From a checkpoint of a small multi-label audio tagger.
Training: muon at rate 0.037, 6000 steps, batches of 64.
Data: trained on read English sentences (LibriTTS-R), 15625 training examples, 24.6 epochs.
Rows from block 2 of a small multi-label audio tagger, named by matrix and row number. Rows with one number within an expert belong to one neuron, the router's apart. Each number is 500 + 50 x the weight over its row's rms, rounded and kept within 0 to 999. All counts start at 0. Numbers have three digits each.
Before each expert's rows are labels from the 100 clips, of 14976, where the router gives the expert most weight on average: "strongest on" is what is common among them. Only what is clearly more common there than usual is listed. The data: read English sentences (LibriTTS-R).
# router: slot weights (model.blocks.2.mlp.router.weight, 8x256, trained with AdamW), inputs 208-255
# up: expert up (model.blocks.2.mlp.up, 8x64x256), inputs 208-255
# down: expert down (model.blocks.2.mlp.down, 8x256x64, transposed), outputs 208-255

# expert 7
strongest on: voice: female; the word "i"; the word "my"
router.7:586439475521415595586511534474542519507464563445486457480396482446462561425505552385481499468501550496471572501480500519589465451578465493550404
up.0:502500500380500500503351500500498581562480497522503523687413452500496500491501424570501500503536516399539483505510500500498499500484496478380462
down.0:575500500451355506498474500500479637507533500501440529482548486500603554559479453507500500504496446502500513500488501573506539499494500490434500
up.1:499500501498500500499337500500500468501506500488500478327497501500509497496500529500500510503167501519500499512499500500499501500490501500383387
down.1:497500500491414506497505500498507495502505500501481500500513499500435586584515466612500501500501502523500483500501498523499500497500500501443500
up.2:494500500500499500499500500499475602325515500465501503633468489500481355501477530500493492482499561499500499500495497499500499566502498596234500
down.2:503500500490552463475499500470501488508499500500360515511495500500493266524473540531500495499499512500500354500463526592503484498519500528498501
up.3:454500501433500500498379405499499530500475504500492491498543425500427497529500510500503491506535495501500528500505500468500501500492501500497471
down.3:509500500543483506501524499500486779500506512500500467527530500499481481505534542564500508494442502466500443494503497528496515495500500458432487
up.4:498500500501500500528500502500501500500501501500500442491500505500500430502500507500500495506525540499500499359432500507497499489495443500565501
down.4:529500500495497501505460500507492577518467486517357507544488481500580530490526409504500500496503499515500501500582501504505500499497500537464481
up.5:485500501492500511501666517500498501455500506500385483499517494500430743510500597500499451502499500499503500513495500500319508439502522500629498
down.5:484500500496343498484512500486469506471484500500580526488549500500411503495528492551500501500471504503500477457453497557501499504494500498444500
up.6:510500500501500500490493505500500474501500499555512660476579514500486475565499572500514500457420507500562526519494499509499450507507498482500501
down.6:501500500503445518499446500476580407512508500500538446494514501500363570557447558472500501500498485510484445500471503552493490501500500485439515
up.7:527500500532501500506385500500500544503500502498500435817510430500507780504500469500501500500515499500500500480466500483499495490501494445404489
down.7:500500500539511469486481499500392461526493510500617479507475511500477421499504512470500499482492473459500500500527490499500500513496500555503502
up.8:501500500497500500478746500500500514546495515505522470596500462508500500498500491500501500492376662504493449470494500553500503500500500498518696
down.8:501500500494442475516458500500542474525501500500538521483519499500364443503515508508500500500503470504500499510500500500496500500503500505459500
up.9:508500500501506500504505498500500494571500496497500617503497501499497481427500504499530502579339499515500498470501500498500489501502504500387535
down.9:488500500499500487519494499490505390498519512500489500503515505500503654492503499539500500500500500503500423502451510406500500501484500514505502
up.10:507500500498500500499508500500500506578509512501497479530501483500499598503420455499499486479490497502500502506500500500500497439503504773486626
down.10:496500500564441544500422500499433496506499495500472509498455486507551541533501520485500499482499500425500581511499500513446504505520500504602501
up.11:506500500638500500500638496500500283518499553500416577525499612500492456499501498500490493501501500500500499484500500562500493500517498436500524
down.11:504500500512511502501498500500452593501492500500451506500500500500463440495497516495500500500513499500500524500502496436491500499499500482588498
up.12:501500500490500500500500500499492500500476500499500549653613618500515487382491544500500500590502507499498510451494500508550504512499500501518464
down.12:478500500472493504526568500500500471499525500500611502508498500500602405525499526498500499490480499525500474472482500444500500500502500522515498
up.13:494500500500504500458423504498500472499502500497416510615477496500497499498499477500503500497500506500486510497469500458526512500526491632458521
down.13:491500500488532510436509500513431470495509497501440466508550500500518526518542472454500503536458495486500509500501503666483496500501500511453499
up.14:347500500506500500500466499500500504505487500535503644145505475500501505500506498500490505500569477499500508523527500502421503492464498490615499
down.14:504500500475564501522500501484506526512491496500529462542532500499523472459472498394500501499495502613477464532500503433504500487510500502427493
up.15:497500500505500499511496500500485514511505500498736266502500378501500527492498508500498511435489369500500499508514500493498634482532500502399499
down.15:518500500482495509500504500500427520500480490501682504516496500515336530491496499492500493493499473511499485500542500460489501492525500506516499
up.16:360500500500500500499553500500503475513500501501501646478467502567502485499501390501501497498423534562500505497515501506490500500507494555508497
down.16:513500500515432520487543500535540387515473512502456488506503510514413463520505514472500501500510560500511558444505506516502500501471500492489500
up.17:352500500500500500523501481500500504524501499492501550511567524501500493520502302500500499465503501501485500498500499505500418500500487502510515
down.17:448500500501524498501518500500500550482492503500392498564442508500508598475500488500500494500513479606500508500493488474502502508509500458531501
up.18:501500500460500502402499445501501389500500500509500290487501594499500499492437459500499502503531496500500537504504500501591496501499501512500514
down.18:494500500507569476497496500528448578487512500500410500474494508500551496498501498429500500495493484504500478483501503542509501506498500525449502
up.19:504500500558500500487603501500501471509532500617514495500500439500492499556501532499457499542490561502486478500488500495500492500569502494502706
down.19:507500500479529491539500500499602498498513503498477500489524500502526495522501503403500500504482499493501518500499499537490498496535500500483499
up.20:430500500500419500400595488500500512500468500501499472501503511500485491501499504500498500501210497502500516494534500501468500500500488500686500
down.20:499500500495459498497508500500452356500513500500561481487537500500447601510510539510500500500510503547500474500514505500456502500500500502497500
up.21:306500500499572500484496439500517520505475411484508442505476517500502362500500641500520499500506515498500502500502500500500500499493499509475526
down.21:497500500485482489501526500484418319513535516498197484528491492500391598479494566432500500501496503516500480500518505488513507501508500519535475
up.22:498500500496500500500297503500491559500507512505499488576545500499547554263499469500500556495614499489500494498503500486498671501499502444437507
down.22:566500500456433483486492500488439506503502499500530517480502502477539501497507477539500500499495504512494469493501503524495500500500500471522492
up.23:501500500500494500394571493500500497502503498500510487503493504492496517507500495500489495500481510495500500496716500499511527501511499510432519
down.23:505500500489498436497452500501453573500476495500517500502553500500440531503512499447500500510494525515500483504461495524476490493505500501500501
up.24:443500500498499500500516500500500499500498499496520399280500500500507466251500512503500497473505502500500501493500500497389565503492501566501509
down.24:494500500492494499500557500505577638511504501500596470499497502496569502493512540537500501501499494451500487500495495602476501494500500494499501
up.25:511500499500501500499461494491500464581448347527492500686501522500449500537500499499501505504501525500500436512526499510481501501500500562481500
down.25:570500500494486480500511501502494473475505501500491499500439501500568446488522408489500500500496469467500524500583501426521499499487500514536500
up.26:480500500502500500472498507500497512491500500672491145501502498500498495494500504549500447505502477500500501558494501437605515500499500303516477
down.26:499500500507500465493510500525489577499500492500484535491530501500426447505490453449500501573489495389500466485456482489506491498505500491499492
up.27:500500500486500500502447500501499521497490489532500591927500500500499475501542518500499498511491495501500456692497501509513500500518499495501528
down.27:505500500500523473500494500497484441500511491500471501502461500505485579469544473515500500487552500473500506502486501483484503501491500470494500
up.28:500500500499500500697497500500494429500500500500479703521501501500420610500500499500500499523506494500500511441490500495555499499500501454511502
down.28:458500500499451474507488500485453586481495500501518512505438502500542419492514476581500513499512527485500499505500499401519500491483500494505500
up.29:499500500485500500507724503501485586487567502501501502551505624500500502501500507500501495494491486546523501491563500500503500500500503499499507
down.29:498500500444500487500495500522554588514502500505362498490497500500373498490514519507500495509512460458500454500561512425513500500478500514428485
up.30:483500500508501500500537673500500301491501500500538611409673501500500499498500501499501532485570471500486508462486500499498490495527448532485551
down.30:527500500465502510467540500501390651490493509493584501500498514463604567533468512457500501501515498468500513500495494324491501504502500500476498
up.31:496500500500570500535500502500500457509513506404501499476500499500500527503500479573501506639508500498499501236594500492500508502500501501557500
down.31:438500500568540514500525499498457695506502500496523487491487501509533572507505517552500492524460500501504513500497501620502502505503500490467503
up.32:492500500503500501612499499500505494520502498500502496507497386500460466493503479499500498500505551493500494492498500500501436500508501500580500
down.32:530500500486540512496515502511500363473531513491540525467576481522522359488488500503500512495505503522500500488436491468488486500499500487584498
up.33:560500500482500500494319504500500581468499511500511501491496469499406532504473518499499500500500506490501522498556500588500501491501495494354501
down.33:463500500550501496528500500479453452515517486502620500499507471500506474493524466431500501500502506504492493470459499335500498496500500496500509
up.34:534500500500500502500500506500500502653500495500501499501499419500545463501503505490500511464387441500501502500356500507502500648490515508456496
down.34:457500500494508486482498500505478589473499500502636500499438500502513587531505495551500504500504560500500510499491499511491502494494500499560500
up.35:545500499554500500499394501500522486432501502616501477497500503494448527500537500500501503497540513498499497478686500554502500494544506500502423
down.35:500500500499477482500541500479511482476501491501459455491503511500546325481497426691500502422444497438500496500501503502500490497497500502501498
up.36:426500500496500500389447502501500488500500500500466614605540453500527546581500508499524493508486496490505502480513500507497513514549500681501512
down.36:477500500481500503500519500493511438494494500499450500500503492500523484518480517447500499500500500496496499506478498513572518502499500493429509
up.37:499500500502506500498346501500500463516500501489421499823500448500422501502501786500500500491505504500500495638500500499499506458483505506578499
down.37:506500500513646501499499500514411492480502504500450499479512500500539448529537496500500502500501472388492519527466500576521500500501500502479500
up.38:467500500506500500502114500500450119477499501497507496467500514500356527500500499500496501508500511501500498479509500492499500500480525487502681
down.38:505500500531488472502500500553529605502527504500519496466495512500526458463500459481500500496467514584500494500505497455521487501549500495527500
up.39:479500500500500500501470501500500481483498500552542471657491496499535532616500377500507520500407499502500499500501497495484500509501495499478500
down.39:528500500528477523500552500499437634466502499500478507516501499500428560513498532544500502500453498553500527500507498610490520497494500532506502

# expert 2
strongest on: the word "with"; the word "we"
router.2:475479500519555590479422492488484445539427512524543561535479454482459518447512428477435485491441481381527438508458417502518483428441470473476466
up.0:417500500504490500500497499458500566473501500500392465432500495500436500500499494500485505545500501499500500346500500500512484498500500471380475
down.0:481500500494487515504546500498524438493509500500449483494501499500573437470503554492500500500491481532500490517464500490495499500498500527470496
up.1:500500500500489500421539504500505500500493500499500573461487501499498391504521500504488501523596498479501457493528500527497493510488488500635541
down.1:597500500478571500500475502485480512498497505500475509489461500500368491489506531394500497498509503514507426500552481412499499496500500504624499
up.2:503500501266438499509770500500500586552501500500500500505446500500500462617502525500524500554704493579499535499496491495500500504591499518516500
down.2:489500500499531498553501500465567512456495500497315493507465507500478496451480580520500497501525507523500514446514488549497517506489500495488502
up.3:496500520483503500492499499499500480504501500504500744430518485499497510500520500555500499499478494500502501475537507549453497481501498457361512
down.3:498500500469482499513520499484522505501492498500492500505512511500558525468528477613500500463514492598500502498449500558504501494507500508485501
up.4:498500500576500500500502500500500499600500500465494527495490501500344504499508501500465500496317501500510500511500500502486510501504633501497499
down.4:500500500500494493480531500499542524501509500500426500506500502500562366522498505483500497517502500560500499487537510509512499499500500474484498
up.5:500500500500559500503353500500500485500504503498523495510502498477501488501608498499503500499501520500528438497771500382500500605500492517504500
down.5:519500500516544499500501501500599477477487499500647501498517500500416607497494475477500500500497498489500582505460499501505500500503500563488501
up.6:562500501497510500500500500500497501503493500504501536486492366501488500503507503491519500493533503499500394497365499623498500505508500439390505
down.6:404500500466499504491490500518469453494505500500491471495469474500351543458501532448500500500491501522502510500502500528492498511500500529481499
up.7:464500500500500500500498500500506573464480500485500514459503486500503243500517500509495501501476498496499471484531500495500499496501521483432498
down.7:492500500463495493511435500487515366495509500500530524501479500500549464490509576420500500501501502499500408500528508515524500500506500487514500
up.8:503500504474488500494508500500500531464500500499501498481498450500530508601501501507502496555218500500500541506510490500500500423500487516486456
down.8:542500500437484536497466500501496469504499505500478501495508498509544370564503448572500500501500470585500479508498510267505500500500500479484501
up.9:512500500504528500568564500503515365514500500499484458460505500501153498500500500403432500509517444501500514500499500500501500593484504495496500
down.9:479500500516612479500491500500374470495498499500345489507538500505432501550455474498500504508496501451500493475479501516504501493496500426434500
up.10:500500500534498501500461493500495448601497500497485487519457502501572500500484501501501502496339497498500498471500500501498489559502525500497519
down.10:504500500500541507467495500526507444508517501501659507523449486500503467490534494485500498492505522499500554469500521472557506508491500533414498
up.11:508500500367500500558352499499500474499501500499500419477485513502497517501525500500501500317502383556495495500501500499509500498500500505504500
down.11:476500500479500515492501500506510337474535501496507506512529502500526469466504493459500500441393477504482570498506509501500500498498500528512500
up.12:499500500500501501497505504499507679456505500500499513771496479501654500500481506501497500581361491500500459499349501406503500499500500386481542
down.12:497500500500499512506506500491453348531493499499456550497499502494369698487500501509500502499488500485498486500507500524456496496511500534501504
up.13:607500500490499500500502500500401791475500500500566795428497580500477499500500516498385509465517501498500492515512500520500500502500501533501521
down.13:510500500498476499500542504504665462438493500500677501533505499500515378540468396463500500531500496533496513500455481539506486502539500460498496
up.14:511500500442500500500501498500500501499435500500500502792533462500580498502553500499499500500471499500500502506500500504500500497503500538500489
down.14:500500500528498500499539500503538545502503500500569500500501500500497649511512502465500500501500498521500554500421500446505500499496500548476512
up.15:513500501500484500498505500538490711467500500523462496501475525501487499445518500502595502493499480497500499498492500500474501500436498505496501
down.15:491500500504403490500521500496501498497460500507282502481549500500515502493516516708500500492505493490500531500525495394497497499502500525509500
up.16:501500500386384500499500490500499468500500500506501514409506483502199336516500493451472497408498501505500500507513500537500500499484423500500501
down.16:542500500399598481528483500500540482500505501502603487486490500500445452506505542459500502500479491526500533500522513488537494510506500542497508
up.17:494500500522502500500536501503495513367493500499502499533466500501329465485500496502500501350549513499499498500499500503513500502503462459501514
down.17:486500500542449500498502500500496396503486500500544500535513499500440399517502507471500500500525450507500527508472500639495508487499500450505478
up.18:527500500587500500499483498500500445500500500542500468523501531500496715497476499508503500500608545502498500500500500500500500500561458499490507
down.18:503500500488499514501523500506491513513499501501629504523500499500510429492486495455500501500508501494500495472501500531484500505507500480500498
up.19:496500500500500499499197500465498501501510500500547492385503499500601501494417496505500499500500500500500475500666492498505500503500460534548516
down.19:532500500501511556499577508523465491473452502500491499474496453486400383533509498459500500499512500606500511484417490566440500500513500498501514
up.20:514500485592499500494481500483500535500496500497547463501514483499509497551498500504499502383531500500501500499575503791500500500499360494500449
down.20:502500500447500498511543500463441524466487488500505497497487494515424420480491586329500497502444495426500505500510495447472498507513500492553497
up.21:719500500530508500501502498517500493370496500498499500527491500500499499501536499465499498500496508500502456638492500484501500556500535599504501
down.21:506500500464285504497546500481493470495492502500474495506521500500507536437536504452500500505498488504500471505513491501505496497500500486433525
up.22:503500500499499500500427500499510539471496500342500498554517498500395500497499512500500500500304499503501392502660500476500500513502501506502532
down.22:473500500515449502496519500505422507501505501488445498502501500500616520518496473508500500500503528513512498501539494545495500505479500460520465
up.23:492500500500502500491557499500500453499504500524500533467496504500500458500498500491491500514382460487474508518490500576499500481495454500614501
down.23:502500500505568506494499501490540552523490502502515523495527500500498490493502515381500500500491538522500512500496502543479481501454500495497500
up.24:498500500480467500501500500500500497645499500503500485500553430500500585500508311499493500501515500500505498490748502500500504675493501602449500
down.24:598500500533562524496462500500388548500492501499548517497481504537444483481499356575500500495503496365500504493528503486470487499499500540417505
up.25:498500500483380500665446500503500496508500500540461538487567514500479458424500500500500500513471479500500498487510500508502500482503595500445519
down.25:502500500466499522489496500487409363509500500499453501493502500500552507504506458584500500492500463502508505478484500504507511502500500508523500
up.26:476500500523502500492502488500496484511499502500356610496416500500500547508500575500492500517505456503500501498552499665518494503618464499619436
down.26:502500500498510501500521501511528626495466500495465490512461495475494495475462482505500503501540451692501551533637501505488498484495500494522485
up.27:499500500500501500500502533500474513399500500572453486083502500501500592394493500502503496468500493460499501489397500501501500498501486504531504
down.27:504500500498509479498470502498505414517486507501542503505501500500631625536512495570500500500493500481500515500512496492509496507516500509516502
up.28:488500500500510500500652500500500583498500500505507539504490500500427420499495498501500500499472504500500502510501501552499491507466401500937564
down.28:503500500495470486504461500512531532477501500496494504486511500500515534541501570523500512540520507562500527506504531529459513499489500507599496
up.29:627500501500510500503482514500500342435499500500500499560485615500526497455549497525502500472566483506500402498498500605502500515493514489454495
down.29:501500500505482495498485500498558475498501480501451530510471503508396469497496602548500500493497497439477477542558501553510501484500500502578500
up.30:500500500508501500500433497499500500387500500462574456350510499500815503503500500568503501493501529599499497498625501499500500454500577500416499
down.30:502500500546371518501500500502452452484510505496334497501494498492505528524506500647500500499490479544500475494490496455498502495519500558525512
up.31:356500501499502505500468500494500505528495500558500479518500496500477500509501500518500499495531499500501501501643500552499500545457494553505499
down.31:516500500518474496473498500514416464523500509500425500498486500500560504503478494502500500498500488487500561536478492534501500499501500476572503
up.32:494500500500498500504499499500499503500500500471493500495603342500555498498460496491476502500278503500500485382491503526499500509500497503477395
down.32:507500500543523465498528500502534555501500500500417499500499523500478484510493498549500499507500502500500502472494500446502500500499500502500499
up.33:510500500518533500513550500500500454496500503500501469512500431500503500500498500490499500495295513500500508500494497584499500499500493499522512
down.33:497500500531495510508451500492479470500501495500557484501519494500483486503501502649500501499500458467500535500530491537500500499504500518464500
up.34:549500500500622500485497500500500500498499500499502528503339485500497430516529489503501502503453500500504500493500521500483471502510565491502579
down.34:521500500509429495504554500505453526499461502504482504508489500498456387501513498285500499484496454506500492520521484512563500498483500526619500
up.35:500500502501501500500544546511499474507501500499500597492533503500516503499499499504500500501375497483499483487259500488498500505496498501436483
down.35:547500500524561506500491500505532466504500500499630488486483493500537531491486535395500500503503508535500500524501492510506500501521500527503501
up.36:500500500501538500502294502501492501373502500494500512505502474500487513501500503495502503488495395499500472501486500478500500500500475471514456
down.36:444500500539555472500537500524390493491498500500498507493510511495368540477508529568500504500483516459500528500511507532500504493482500465506501
up.37:498500499498438500495508497502472674202511499499503506473507473500491492500565498481500501499494499516500517486502500508503495496505474538610546
down.37:503500500459452499500503500545544466509495500500511549503549500487406343500503491535500500480501544476500501500523509411503523496500500517554490
up.38:497500500500502500500492495500492487499500500502493558568530507500500475506443500532500498500531499502500498546551501496500500548495500455543501
down.38:546500500480494509501495500499530526522504500500634513514504500500405417457497500416500503496505507480500488500496500541490500502501500508502499
up.39:501500500494500500500542500500401656500500500502500621502500525500498525503483501500500500540500500495498499482372500373499500502500499500500517
down.39:524500500497611497497510500499489412503503500500640505501483501500458540495500504479500500502496502465500501500485492420440489500509500505569500

# expert 4
strongest on: voice: male
router.4:530480457547475511461475531605555458394525548462525531546495495471456515482496470491556472523433589511522425548498516541543478454570482502565508
up.0:603500500500498500500500507500448553482535490495500472451532444500483501499511499500511513540500498522508500498514506319549498500500500483390505
down.0:492500500501426431520512500512510614489510509500643459490511500500359467492493449607500499497497498443501446487478508477507506500501500499479499
up.1:629500501448483500442500500485330499499496374499500501627530583500498423502502498518497501500590456508497499492499500500500505500519501500498497
down.1:500500500522636502495426500496510403515488500500385485508435506485561500563548485511500500504501500485500493500508501453488500496497500520472498
up.2:457500500444499501500506500501553490500500600438495503502320500507499502491501500531499500502629525491500489500447500502472500497528503511357500
down.2:492500500500503525499518500500539401513506498500518495492499502500525502471495436548500500497486497518485457475499498484494501504503500429462502
up.3:286500498494504499460494500494506519689500428500500530340606498514499516500501499461499499499579497502500500500555500501500499498488507520723500
down.3:514500500555541516482478500511564456481499494500369472479442504500565502471516582409500500500499508510471606505492501561500501501518500522574497
up.4:525500500500497502492502500501506553592494530477500535401427493500501500502509500504500500483513499500500443569507501500500500501395465499408465
down.4:498500500469445595491484500503522514480498503500591510501507501500501474508507469509500501474501490526500498482499500475536506494495500513446499
up.5:442500500500499501500711500500518498512500506500499455470502475500526501500496526518514500500472724493500529500507495501499500493411484475499428
down.5:485500500501507508496491500505527418495554500500471514486483500500494565476552503524500500507497515435500544500503494523529500495486500544457493
up.6:500500500501502500501732500507524486490508497510500620435524727499500515501504462500500499561401500501500501356500500464501500498498500460502623
down.6:491500500503559423500486500500467453488495500500338540490497482500463466556484499551500500499519490499534509500528499409498493502500500481464501
up.7:485500500497501501538502502500519497518499500504499496556403521501495403507501499499511500491457510498326501499504498500500501502496500527485550
down.7:501500500504549454504504500511479578484508499500450544497471513500478496483501500473500497500500512458500542525466507330520497514495500506521499
up.8:497500500500500517500500515500579502505499480500499454500638505501534413497502520533500501581587499498500500487557499501500500506500501500349524
down.8:498500500494552496514456500494661528485509494502436486569478498498521391502470445565500499520487500502492520493441502479498500501500500529475515
up.9:410500500501500500488487500500475528500497500499545434502534460500500494508501513494501501517483542496500500458415489498500507500499504613336531
down.9:470500500497492528501535500506517499492511500500486508504396490500561533468491464500500500526492457412500518500463500360488499503497500502501483
up.10:493500500500500501500496500516500416500504460500501503467502503516500518503501500499500503497438500494500546499600500486491500503501502509462493
down.10:498500500450491526506456500445509487484488494500579499557484500500397332477505570495500510505499481518491501498507495505472514495492500503477498
up.11:499500500500500497500474500500500573504536678502482495578545474500507612501501500527500503482724491500500500499497501328491499500500500505500492
down.11:518500500460500475505572500504546612499492520501449503499475491516512434501499531480500500465498527599500526500504500416519500500524500494529499
up.12:517500499500499498487564500492331527505500500509501227388465459503596518498489501486500484515565495498500207497500500482500500489499492486501499
down.12:505500500543447500500514500501511548480509501491499495553500500501654623544493518531500500497500529431500533560497503480485504501502500498545505
up.13:440500500500507475501451500500503596499500502569500574500517525500511498577491325497500529443573488501500572499707500465501500506502501500571500
down.13:501500500437503492500478500500413521505494519500472499495501514500578556517480476564500499500499488534500507500423497507504483500511500508499479
up.14:502500500500500499503549500508500614500500500533500501559502477502393551512499502500500489410489508500500484500409499514502500499500507477534500
down.14:508500500478516497502496500519467484494481499500503505502534473500577525526512515511500500477519499394500478500481512461475500503502500524442499
up.15:500500500499500500501499500367517483502500717507500551508488752501385518507493501500495519500501492499488474500565500462496500500335500497500500
down.15:502500500469354533503584500506552503523501500500396501525559499500495540509526459489500504503495462534500452480479519547541500495505500469441504
up.16:524500500500500500503521500500506496515523551487503505508485508500500486506535513500516495516491499500500498443496500501500501501410458526426513
down.16:504500500476595448480546500504471497484500499499538499502439500500507458522499486530500500473498500494500493500490498515508500500504500490493502
up.17:471500502517500489500456500500544502394485517497513509502442453494490478495297500500501500494504500500511497500491500497497500499430548493480502
down.17:566500500449510494502499500500512500488493495502524526438572512478444632470431443496500499500554547504523437500544501535508514500519500476525501
up.18:506500500500502500504524500500485499792535440458500480499535573500518458540506498500499538321516506498501514486474513488500500491634500562486568
down.18:499500500400504544508513500521494503498532498500459467501504500500478493474512549524500500501503498539504514482484502482534490505496500497481507
up.19:502500500500502500500436514500497612581497501496501560491503438500542501632497501500476498430502490502500501505434489510501501507492501496499580
down.19:511500500501462484500531500493421631498499498500470497498500500510637518533504488536500500498494500499500484480510503610486500503504500499518491
up.20:604500500500500500501490500501468470505500486502382500519691274498497508491502521498500500498495499479518595465495500514498499500518514488166505
down.20:484500500462610560501469500530482483486490501500480460488428496529616493525491556498500498500508493485504460510471495535502484500541500511537502
up.21:560500500483596500500499500500500413492516527500491504480518503500500477497558497499500501498482485500500487503483500507500487499500501494215500
down.21:491500500511585500492521500493459513508500501500512487495488505512493514495506458398500498500484455509500478496498515480503498495501500476502499
up.22:463500504515502495500543500500499381596494500500500517502502513500502496637437500467480483485413495447500499512500500500498500463504495464500477
down.22:480500500517521540468423500500531492500501499499426502559487483500488500425485490516500496500512499529500498500475510381494486503500500490487498
up.23:502500500500500500482500502500491446495500530536500561502443498500499563500435507441500501500504509475499407500524500383500500500502451500514502
down.23:542500500482421439500455500495389507513522494500588508486512501500601572506504569577500500511469516501494492489498500499520508500496500487541499
up.24:500500500504500501500500499506472499450500499292481508517496473496500504497586490500494498499511502514499499500477500641475491500495514498513500
down.24:503500500498563501502595500499432471495519503496477475501500500480585529490477478441500499495500543504500461526450510532510500513498500508501504
up.25:503500500500501500489383500483500426475467503499500501682465647500486492501500508501497499500488525499500460497497500501565505497523493501499517
down.25:516500500514425509500501500499471450505508500498292501509505524513460440555522480550500501500500515516500542468504501470498500500500500524527500
up.26:493500500500499499546657500458500513499500513507478488471538500501501500500462573487501500461417506500390574499472503490520495500500496589472282
down.26:478500500488500510431514500495374488506504490499540500472494520500485500481499552403500507466498501445500516514495488508487499495498500538582501
up.27:501500500500477500431500500474500537493499484496485516500246528500487499498540500500500496501385503500460487607502499614492500502412500497501589
down.27:462500500469475521513515500506516495490496503500448500502480500500465475491521463410500501500490516519499498502495498564516504496533500486526494
up.28:501500500502500499500500500516501503563502493502496586475500500499499463500500502500500500504543425499499497583483500495494500500494506383512495
down.28:524500500502608575511492500520505607487531500500494475507492537500465526499510515407500502500493491543500499500520496610493500500505500502500498
up.29:503500499498568509501588500500501487500490521480498504483538537500466494500502499499500475504511437496500482496495500499499502509503462695389502
down.29:576500500500492502467530500504404487503499500500508539464491500500495423481545415419500499455505450503522501491501500518511488500481500480554498
up.30:468500497500501499500515500502526496503452500435510364073505520502602531489484501501501500500603552485500500500488487502499499502486456506593510
down.30:501500500535597467499495500445539535485513500500676496500494477500577412631534563536500500527504500508488518501501495485423499516493500491473477
up.31:492500500488568500547501500498499500655492499500500474442546481468500504499499639500501491502508508500500505502628500492493507502510500506502551
down.31:511500500479441487504500500481390521509458495505541501533534486508537504493499497626500500503526504361490412500479493478468501509500500503419492
up.32:513500500501500500488504500500468564502499500513485638501503493500500501501493493500560500512310116501485500497491500501511500501474501450530495
down.32:474500500497500478499500500515502399501503500500424484498503500500449456485516494459500495520512497503500488540495510564491498503507500436421498
up.33:477500500502500500524442503501505500505422491498501511700512485500554500495503493516500508488467479621500491483484500494499500509501513497499516
down.33:492500500507455400499498500492462482511492500498616529459541499500565557463513461447500506501464539544500481469509519492478517502490500474539505
up.34:509500500500479499500500500500486488542502503501500448500529500500470483486533432514505500502516500500499501447589500499500472500502501502486520
down.34:500500500504529514497506500503634514514497499502296500449504499500461384578488457498500501504521499463500447500527500701497501495500500499554498
up.35:704500491501507500489498501500508505603500497500499530268500440500548504493508511493502500530374503500500500498499500489506499498456513358499500
down.35:486500500501447571503509501532296607496494501500565460498568503494584338497504570496500501500510509502500515482500500530498489502500500476405500
up.36:506500500501500502501408500497494541529500457499501608466576489501562523478496500531533503470477498500501500491493500499499501508501501493437499
down.36:485500500500482496503544500501521610477504500498505498497468501500369395481495453565500500494504487500500494500490494505493494500499500484462498
up.37:501500500500480505358501500502499352656499514500502493514504490500512604501510498516498491378634500502500500501509500503456500501500499483500499
down.37:500500500537434433489499500484531608493500500500481500505496525455548654489473497496500500500508512626500496475443500476485500500494500429490515
up.38:472500499499491491451469501500496496381500511698498497490574554500503505502500520602501496532499443499499529514526500500525500485684501527438487
down.38:496500500439494520516524500498498479504499500500447547498508500510529351571499489496500500500463465520500513512522498443492499497502500500503501
up.39:499500499500500492500500499500483369509497500500500282502500664499498581500486427500500331503499484457475551499437493496501500494502500513615484
down.39:525500500464501606499480500509566553503469498500598500500498499500557519508501508462500500503502500504500504554498497554509498496499500569443500